Rows from block 4 of a small self-supervised image encoder, named by matrix and row number. Rows with one number belong to one channel. Each number is 128 + 24 x the weight over its row's rms, rounded and kept within 0 to 255. All counts start at 0. Numbers have three digits each.
After each channel's rows are labels from the 100 images, of 14848, where the channel reaches its highest value: "place" is the part of the image that holds the peak. Only what is clearly more common there than usual is listed. The data: regions of photos with short descriptions (Visual Genome).
# convs0: first 3x3 conv (model.blocks.4.convs.0.weight, 192x192x3x3, each kernel summed), inputs 0-47
# convs1: second 3x3 conv (model.blocks.4.convs.1.weight, 192x192x3x3, transposed, each kernel summed), outputs 0-47

convs0.135:109119115102152113163143096132132120120089088094126136095143162114136151147135123141112096097118131110143146089125122119058141113131132136117164
convs1.135:162133137121144173097138133149144156134156154164125121146164158151096142143111159137150152149158159120155156166109149130145151104139156104170175
place: centre

convs0.89:065134116117134123112144089132151125129116086093100107137092151094157119158130123145105114147168133110150129080137148100056157118194174114098110
convs1.89:120136168120105135141127098152078129133147174139146119120153136153184130127068104136113132108147122129128093157124104103127140142132133152149174
place: bottom centre

convs0.31:141143117135123120135112145145148120117095106149106107141126157067117131163077141106146163121155137103125132104107115055123155153095113137135157
convs1.31:116147122142127099162144126139122185105130120168126148118181116159145139112129117133134129125140123125140144121127122141118117143141101084125127
place: top centre

convs0.92:127144121105155138157110117143143135114150069147063118078154121125129162122118118110114148097104111121121106108141133081071075111121125103112137
convs1.92:134128119132125191155134138140151139144200156136131163167147170163138151142155143134148134161142148136127140159132155144136143118144150105168153
place: centre

convs0.39:167120115167086137142128150115132147077142193096127118136089098129156160121133161116165125117153151132129191131126145120151103123147150152200101
convs1.39:131103127148138186135145122151173123158096122134116139139155150143143078164142132148124141138124171128133109136111125148112147110098134153124180
place: middle right

convs0.184:110126113093135130151110096152150105177103062133085114115171160127114136154129125137085109119112107114151118118139105127096132116105140102100175
convs1.184:154154135125147167108147153126131149127169147132144136132123150153108105128118138124146139145134127096124166157133130125157118147149148123151137
place: centre

convs0.132:134143105116117107170104106141140103085089102116136133115113146126129153161113124119138128124100096120114115143126138142078120157083136125126126
convs1.132:146136127137150156099136135144151128108163166122129141126162133155125127147157157176119182130153143151142147135123146147147191121126138135141127
place: centre

convs0.67:139126177121117132118135135133104138103168167111139129137090136114091094120148101147116112147112106138151124133145138108133091153150138116152136
convs1.67:157122161119132142109145104144116129152113092129121117130124112120180098129149135127119142100177174110085138114161112157112192122123152071129129
place: middle right

convs0.189:100134106132128112108135074150175135097115115111139116141113171104099161136104118141085087120111109123091124086128124107041091125123150126118167
convs1.189:155185102125126167131140127142128134161158129148122136140154131158116123131143157129145143146149145140137121167100152130135167102150150130151160
place: centre

convs0.28:131129136107151139132143120102113102152110135136173101094105117134104113127142146132182121168127143150166151128097097148142155095077095126100173
convs1.28:112172135130142150115151157133121169136127100130114168147142168106172089130157131103113143127115117158130127128108126121133134136141154106128083
place: middle left

convs0.107:118061105102149132110123137118162100142122095135113128161121137161140118134121114135101146100126106099080097156152116147098139125099110114108146
convs1.107:173065154138155148132127122140094134157150151115115149160134139152104153119107135161181123130128114152177107125136137129188128124116159174152186
place: middle right

convs0.149:123134108152140141164117147129139092146089114134104122084118166128147130152138131122154130102159145114144152096135161116186164109109095172119185
convs1.149:080131131085112127144074143126132154108134146143151122150122109098107104112096103114119140132097116098120120149102108063113089100127117064119094
place: top centre; top left

convs0.172:141134154107163139126127111133153112126116115122078120090119134129128139126127135116086119151110118103117135108139127140140130110136114104132149
convs1.172:100129086103064131174111114122126151139142079122137104146115114146112157118092128143113105095139130061142125137137104129144131109106106108131114
place: middle right

convs0.32:141153145147125154103175111093099128110097124083126134108114152140158143158121166127130124188167112167110137170132176154125128093138164127155099
convs1.32:166130129158160167126077150105086120114114159137179094146135127149129142139108126145099148143112123097156092069159116160141117099113112155111097
place: middle left; bottom left

convs0.113:120131109120130139121158182129124119147109103148149145138106137160149142166065146130117145129085132135145127089133128136116131121081108132120158
convs1.113:111158138090134136127138153130137136075152179125112122097173145156098124098124151143085158118159110136131119152130119108138080144157135117123151
place: top centre

convs0.78:151120108143119108128127125099130115140116088111134110075120121115114126129126099128100122121123133126152132100125108113150118098112114157123128
convs1.78:112107148085039108138127118127130159145129128132131126165147113137099156143116144121111130112150122082141144111072113087139117116123129080140123
place: middle left; top left

convs0.129:126096093116119143079169139140127123129160138151115123080128108101112159146096143133138136094184153158107140080087151123112136119099112100081115
convs1.129:156148163154151139135133111145132135163152146148126122127164167146169140148154146142162172149148147146130150146148154158140179120144161136145148
place: centre

convs0.38:177100128070142125167122142153129111141149120099135113109150146136120154110129120126156138085127099148104084164145108155122126126081142115089132
convs1.38:117136114159164154095138114152129112122179171135133128117133125161140098144151149137120131121138101116140176107115127152149144142163122132154145
place: centre

convs0.3:130149124115140147126164158140153139118149135086161103142130140109099147130137081123145125124066129155176132115126134093126118105145076126113117
convs1.3:142127146095087131126121111130117182173140111155128129105154099157149112121129136135125134140170146067067104145118119126125100105126145085133130
place: middle left

convs0.2:101147127105117106128151109115111168122138140128107146148126129137142104163109154122085144116154148127161110143113113064097154152135130105141143
convs1.2:116124137099122148140072126153119133096105121126151141103159131077156075123096140133113150143107137125133083146112156121138126090121143161101127
place: top centre; top right

convs0.148:138112126110161152139131123114108102144146110093110176109135103145129086101131161137105148135106137106133136114163140113119130111149107120121082
convs1.148:122141122146114117098134132114119143142150154127136103133163158124108121150098164156113171147135121166146154081132089133165113122139141126120150
place: bottom right

convs0.119:097146079121092118182118089166132106101120093133104121104115144153155143155102134113093107105089109106145147115134145117110118114127111154121120
convs1.119:147111145127160147100143153147153144151173155172129160162134158162161137131147167156127150148158159138135124152133142163152160122114157123169155
place: centre

convs0.53:174076127104121145166090151159125078106132090160138121117180110151116114139126109128134156096105117127128108148119128117130130126130145123071103
convs1.53:145097110142129123093155137144130130140162176142155131151139175109147121114122179104115120151110138161113163100063137138149088177132119158129145
place: top right; middle right

convs0.0:133148127111111083166167140108141111174107074098153147155102129139165134152093122126120123115114148125145134163126098107122169100116170176117154
convs1.0:108116141097113142123096166154120138115123151114118103132152151125129107122080131125082125138138101116152108147134142116166081174152130142152154
place: top centre

convs0.14:121171125124148099120155110144134138155163135104080105142123135115126129142093102141103130129171119160109134121105118122130105158130111122112142
convs1.14:143115148124122179147084126160130139101121104134133127139172132111134132106139108108117189111159115128118148142096148132106112121127125113101176
place: top centre

convs0.111:123141138120100105131122118114132124120118130125160106138107124150129121162144133124141121119150121100200113113151158128148142148107148134160155
convs1.111:099201085128125123102120119118115145118166108132123108146102136078120100111129117135128094110110111121085107123065100093131142122100109074098079
place: bottom right

convs0.50:107111126109147173150153118090125139190114108136123157120145131153125161122117149157111116149183150112115128123127126142114142152133139126107135
convs1.50:129133141115146136127076148151112116083130154122142100157143141092113107106099092108154142106065112100143108110147087077113102124118098126121122
place: bottom centre

convs0.76:086128088082141109150118132138156105134109123110092153107102125138143092108112136139139143145117137108172135129143100103097140141133093125115152
convs1.76:142136154143107135157101152151145175123157135133135121144163122142129133155086157129115152152138153134105098105121186097126142133152138091132160
place: centre; top centre

convs0.185:139092121145140121118161126138135099133181123108159114117105162125127117169154137146125129100116118103138121059117103121114147138142125103156114
convs1.185:109130116130097120147133129126114112115142114123126109110129116096124138117132111123144108091119099101123096101106106085091100145136119105138122
place: bottom left

convs0.36:173127112165135160135120158112125115193149093149149121124122142161144121123167136111150158142147114105143128116126110114166123096132130127111126
convs1.36:094163132099139119117116139103156122103181126147110116129139120103095158116114127136123101100121123100091134085088125130110126139109094127118108
place: top left

convs0.62:066133111107116122156164133137153122106117112116081160110102159139156115157150158157125132158134106123147125131163099129097120145140141139142106
convs1.62:086117152143124144147113120165128139091143148137152122137134127152110110128108140131128091103095130112107123105129180138160121120124169128143156
place: bottom centre

convs0.5:147090125141072119124117130091119109135101103097166133073090114123134082139145134124112116144107088139143132129133113104149094085122148145122152
convs1.5:122144122127155160139190172133112097090108112130111175125196129124132093105093139112148103101136126120167140138108104098140146157152113112101128
place: top centre

convs0.18:126141132132133103139173111134158132138125107094160126125119132109173166171083119142111120099133155135087145112134113112109137124137150146129124
convs1.18:173126169105131161126116133148143134139138141148114141125160155156135124124117164163128163138159122115163149135133152152154121141136143126131167
place: top centre

convs0.190:127143096175098123136127128118168137116121166162127153142117118158137103157143139152128140160132140164144157159112152118137171143150121151146115
convs1.190:102120139108144150129106123146132120111107142127136076123128114112115140120129096089090130104133140150098113107082133140125079119112125141107115
place: top centre

convs0.161:115119127135130192135137140121149118147128131108058112124079108169154135165104158146091112115134086132104127104098173160156176100094146140169145
convs1.161:138136146125173168131099124156159120121137158146148135151137155146092141137125078173138098158098116142151138125139099113157120116126137127087182
place: bottom centre; top centre

convs0.6:132176150179123138142110143122140140089118148160118132110111157123160122112146103136152119121126110124141157121117119106135094134140169133116105
convs1.6:141116085133121128107118083085101111173115073138087092117148099110117129138165135091108133124140136126138130131164076131098137086126083122132167
place: middle right

convs0.90:107136133126117120137138100137125109155131075084095140086102143102143127117100116106102104117131124144125136114132143133062123108085138125137135
convs1.90:142152131157164174133145141140135133147153150131131148148164133136114135143129136157138150134144147108149145165124156133146160135172144125136164
place: centre

convs0.180:141084105139140130098101121136144107110152095092113129148104133172105163105178137145117137106088135128160136120115129127081146153131111106107110
convs1.180:131151120150124145120094117118094139126125125129120132073196148117170117154121126120140119147160117162130101141125132106148128135174145188173159
place: bottom left

convs0.164:108143110096136130145151123165130122178111110121075144120112123131146126134120152137158145166158142066160127089150117087090129125146142112121136
convs1.164:102127147166111136144083165135122152120146158133146093124137143134118139091101112119124135061108094102103132127155120109118083145086116157147144
place: bottom centre

convs0.56:119112094116118113103104109167126105087145096158093125076140131118108154111106112117113128105139129099106124061137143110069074127103116102122124
convs1.56:146144125150160172155143122127154137156168142145133148168152152150131143150150153145166149163152148148141142165126148154127159128150140140169171
place: centre

convs0.152:098085128077141110115143140074138095101100090140090126121161122118118114132112113114103140106113130142090087143091158107103129104128134107125133
convs1.152:139110120149136139131140129146056119115112104091152138103143159104126118134110161096146146109145131126138142102156124135152131126161134175146118
place: centre

convs0.12:109130108134095120108146105135148152141124141124125112139112134135139141110139163101130129104191112154103114117109127127088101086134180111121172
convs1.12:148143138134146170134124157133100116117123123185155124113154145127126139114161114139099122141099171113138136134127140154085211132098096133119109
place: top left; top centre

convs0.72:128080134126123101117137145099111115125095093174104117118153101141117095121095133094097143116102127130108106144142130129163147108098119136133120
convs1.72:147107119122138134139138134103079118128115143042139124118120137123142116129126128104124146105145107122161133134113119136157118108155124156129123
place: bottom left

convs0.1:062143071109135090145116125103125129122124108144121134131133117154114117131139119136153141130123139137121096116125125089077121101156116165130126
convs1.1:112109121095070076091092136102057131139127143134128108127131131134104118111130088123058109132141107105118093147117110151154117132113149145129113
place: top right

convs0.126:113151147101117154150132120130143115102094174133145123169106137133143150119134154158143123132121109116155138101146136135137107184159148139140118
convs1.126:144125094117134149137120110115101126129146088113130108087150125142126121128122130090132124096136134106051089131131066137137172131083135089120126
place: middle right

convs0.147:136104099167132122133137158150123122115115167120134130120097101153123129209126198144083133131140121087121160104097158131137125109132195129163149
convs1.147:111162148116159146123138149105146114089152125139113119122121162129080142089134127168138109100117123152146129145142074124107096143134068121110108
place: top centre

convs0.123:120145127164127135135113114145127133092141152139106165144099142152132122159118156109122110127109121143094139158107149121112124153180137166152117
convs1.123:182127157119152139088145129153136139145144128139126124133131143143161139137148153163127164159136165130157141135145131199147152113135155094096141
place: bottom right; middle right

convs0.114:127122123138165131162132131115102095116128100136139104063115103114155131129100113156136122139118075095124129149125082127125105116156175144123129
convs1.114:140132138155153148124145140109117128094131105163124141150160163138124120089104130101155122134119117133130171119195102099130098142149122170164154
place: bottom centre

convs0.116:140114121146103109172148142077075117109135101121128127080105152080138096101079128110138137141137089097122099149111100087125096122156201132120149
convs1.116:111107158087137144107097150150117111081130116113116123102171122184128133168088135132133118139133166132121138131163172146100167115104119144154129
place: bottom centre

convs0.20:105126138176106125118113146106143156191129084105135122128085124123061101127141114125117139124150161087159144128124141084107157145142150129128046
convs1.20:106137135121102123120127087133114112149122145113120110083159149123123128118095086129112097100142073113123123130161093099129101140123144187121144
place: bottom centre

convs0.146:108121132137179164133064158134161117143109129138115124144106152112116120129102087115139152137119107108083099137127129140102142121079155126102127
convs1.146:150141142099115137123136137136152154134134111164139135140155124163144152144169112111192131147131156182152195132178107151137150163101130143154146
place: top right

convs0.49:128125102089143142141119157125114094124126081162149121145130110139155117164117145111130157095145114114097126106126118155068142081107142113089128
convs1.49:113147135156138143101137131140144154135192182153127116141160190153105162140113130163123138157143158116156165144183140130151133157139115143173157
place: top centre

convs0.60:140100104102127123130131091173137091083166110135117145090169146110100135131110125136130118104135112091127126069135107125111094137132127091115142
convs1.60:132140141147132183178128132117150152144155139137137155143190149158146132140126158136152139166141126132115138145144146140131124124145163142178173
place: centre; bottom centre

convs0.4:130087120081141125110123139139121126146113087126098133097150117125140169122122135153138130111110101138090100104126125122072117108096119127103134
convs1.4:162149109141142179128153123143148131138151170143142144139120162146098151148131168145138166145145144146173157135124154160155154127141153131124134
place: top centre; centre

convs0.112:121118093115138089151125091156153106123112132126124138113125135129106122153113165142109129133121134119148153126141114127102143162112166143137156
convs1.112:148174135129145171109111140120144146105145134140138141123168155172130139138173134115133125137152133169131130156099135157138133103143143141162173
place: middle left; centre

convs0.13:144138099114131122164108118126152095086112113124143130126113139132126129157126108121136169118119084121120108131124120138069111170108141112126134
convs1.13:140122120131139148110147135141143120096162159111126147134202125157134144132146159168119165124140136153141129138128148149143174127120153142155133
place: centre

convs0.166:144125136089118128130160084115125150185151124171149115124138146115100159136122150149109116110133098118190107155133093148154133137128130117117157
convs1.166:102123146101113137122111137115122094104089111102144092126151154144113108110131085121094106105107118132090142135141079141140121138142123180108111
place: bottom left; middle left

convs0.115:137162133108121098151142093122139119147110136088137119141160153123141115108156099109104104099138131104163150105140105123163124111146160116131162
convs1.115:093089114131110167133075128110118137136137078141125125111144128142142098102074108111111108127140109059107107156125104085116127123117111158149155
place: bottom left; middle left

convs0.69:118064105095085118136145158106118123126136140076130111118115120183092134180151123139110138094094096132085113123123151109115122139130133141154119
convs1.69:100117122082166157130118159159117126154134135122146122141152142119098131152117144133143123132175131112125081122141153113102130086135187121131166
place: bottom right

convs0.79:146115105160111122102136143112156078140117127160142113131138115133159129113108143134099163114137117094118142134121102134120103128073137122123109
convs1.79:128126144134189129138144157116113125129137126132127134148141157162131142123127160160125135126133141127152141088158101161141170136184122164153163
place: bottom centre

convs0.156:111099113126129126113120118133134094077157093129103129117135122110156136109137156111156146106079130124117146090153116103082071107166150127145122
convs1.156:126128114130141142126161131137145129146155160121131151114159162181130122161106154178145130139124138131158130150152141134143143136132166140164155
place: centre; bottom centre

convs0.151:140149116094114135141125149084100108142095068129137113116117097144137117144126126098148174131125090121149086146119094136084130109107121128072107
convs1.151:130134145172124129131131138134144142116127168132145111141151176110128144138101156150108135158164148130135160130149130141108128148128121155158159
place: top right

convs0.110:085083100105143108124113089141136116100109087108106126116145161110129162146116137148125079134079122108103137083144139117061129117124124132129140
convs1.110:161149117108157159146161152144151153136161157135143143136140151166080122131141164130167147126152141164163164148122150134156135116163151118145161
place: centre; bottom centre

convs0.106:137133121084114124145151134102116098133126146095160136121151133125120103132124096126165156142169159114172120161140113133122143144157115147129104
convs1.106:119149146167148133137149161129127124107124124180153092108141132106114080182129133080153126130163102104141140096140114097118091180145135145125159
place: middle right; top right

convs0.43:143116137135086100136151151090159115089152125111108135132075133118146133133146138115150137143147134155153134174098146123150134130122146120136148
convs1.43:102123144068120155116120148175156153096156151149154133123143149187159126152099130157113121175129166147116109105159148120101131124093147090156149
place: top centre

convs0.22:136142115178104094133083137104131165126111154148153080094143135130148128090126066128131142104125153101125145131105141090122144082151121134122148
convs1.22:147133139129164147124136161143103152128123090182095148110134166161117125141151140101159077154143098124072107150112126150191118135164167070150132
place: top centre

convs0.26:187140137134097150152136138155118114104168122158177102156109124156130125143124130113104139135114111132103154143124138132163104076124110102159110
convs1.26:161147116144156131099111134132173115105159134147125116166114145116130137103163107154158107097130117097131098113129119138128136162119133106113109
place: bottom left

convs0.61:091118079115135137118118087114130095097121117132097139086155141105115141147114154132111108081144138106128128094109104133116155121103181151127116
convs1.61:168129169132154146113132130139147131151155124145140138146142136146136143146137146138135140144122157118104150154145149170146165106154145123156156
place: bottom centre

convs0.82:100115113073135126160126092139123087116120081115086161083121140116116135134107166121135139123119123128137079083099162094062088148135135108120166
convs1.82:112142138138137147162157151136145151108125170113146169156169111160127141146109133140145124130146155146177139138130156137139166148136116136155179
place: centre

convs0.175:133123108118135128124109161096139097118081063138102116105143103132138090109135101157103160120133104125141092132133104103100123092120124127100126
convs1.175:109116157121082134124151134119151142117145139105157119152114141138123137136082131111089104144168154084101140131125125144129111104096118116182158
place: bottom left

convs0.80:104146117141163140143102119163153107119181097127127159114098176087112140148095112134092099162121104109097133095109137153105150099132136064120146
convs1.80:151128149136104145146132112124139134135139143160112143147199158164132148134122156164153135142142132120130148154150144132147170129129156134160163
place: centre; bottom centre

convs0.154:113134131141166141149136098143127111111180073141102119159121157132128107149128160121113132098129102099176127111143146088072156119155136118127167
convs1.154:134160162117131146127126157153145135145175126159103109114170139138090113148121123131136098153139111139131128156160118112092128139113150141141113
place: bottom right

convs0.9:100113121106146116111095147119157131124079112170122111139101106117130128094121081144139156139109097109091100126118125087107087133126102138130125
convs1.9:137154102135095096165139140132106127123153143121136133115177132152131121122112121134081113165169133169101127163131131140119135123143140146108152
place: top left

convs0.141:130106114136101095165120118111124119133126117124093127060136107150082122148089147104140144121101151092143111136139157100113119104143132126111127
convs1.141:123146166104158120106111164128099126124118135129132128158136142130144137160132198120136175120159126110120121144125167177113140134162110077167142
place: top centre; centre

convs0.87:117108125083134084120118117091142137125092107136119105118127107105144147134091147116131129112104152135125145156158143144092118135097124126109163
convs1.87:152103117142180113129161135110093148146130124105133139150169085123128123141147151109129165109110167110182117122116150097121162135161118103139111
place: middle right

convs0.45:142122131144113118135118139130153138154129097124154137134100117109089141148142099140116143127177139082142129136124123117123107140091115107137119
convs1.45:114130151154102162130127123131111144114127171103139113139141146115137142116111122109122117072116075150148139127173085123120087150113131160132171
place: bottom centre

convs0.127:127107131138141122114079163081127098158086066142110099136129150113099133169135102122126150120189130122138133077107110139151198140127147142135101
convs1.127:183150105146129130111155135144165106124148130097108102146148159085100134112095124132105131135153114189097134137121066136082132142141167121112136
place: bottom right

convs0.8:129146126134117117122142157106131143136092141114177119116095091145129136110144133130129140132128142151142168091133128126152114141137120163132131
convs1.8:093102143129133086137130124120106126165139077157127136143152106098141132132135139091129147132117127081094101130077110088125138101122118083107075
place: top right

convs0.81:122108131104127124127152155099079135152143129108139206110139122117114101163130165131123167122087128106130147085094131094087121150179130121146104
convs1.81:160129153121129117121139120122128142178163148095142121133146130103171100121142114117129124138122124202139114124141123188104140142129125100129143
place: top right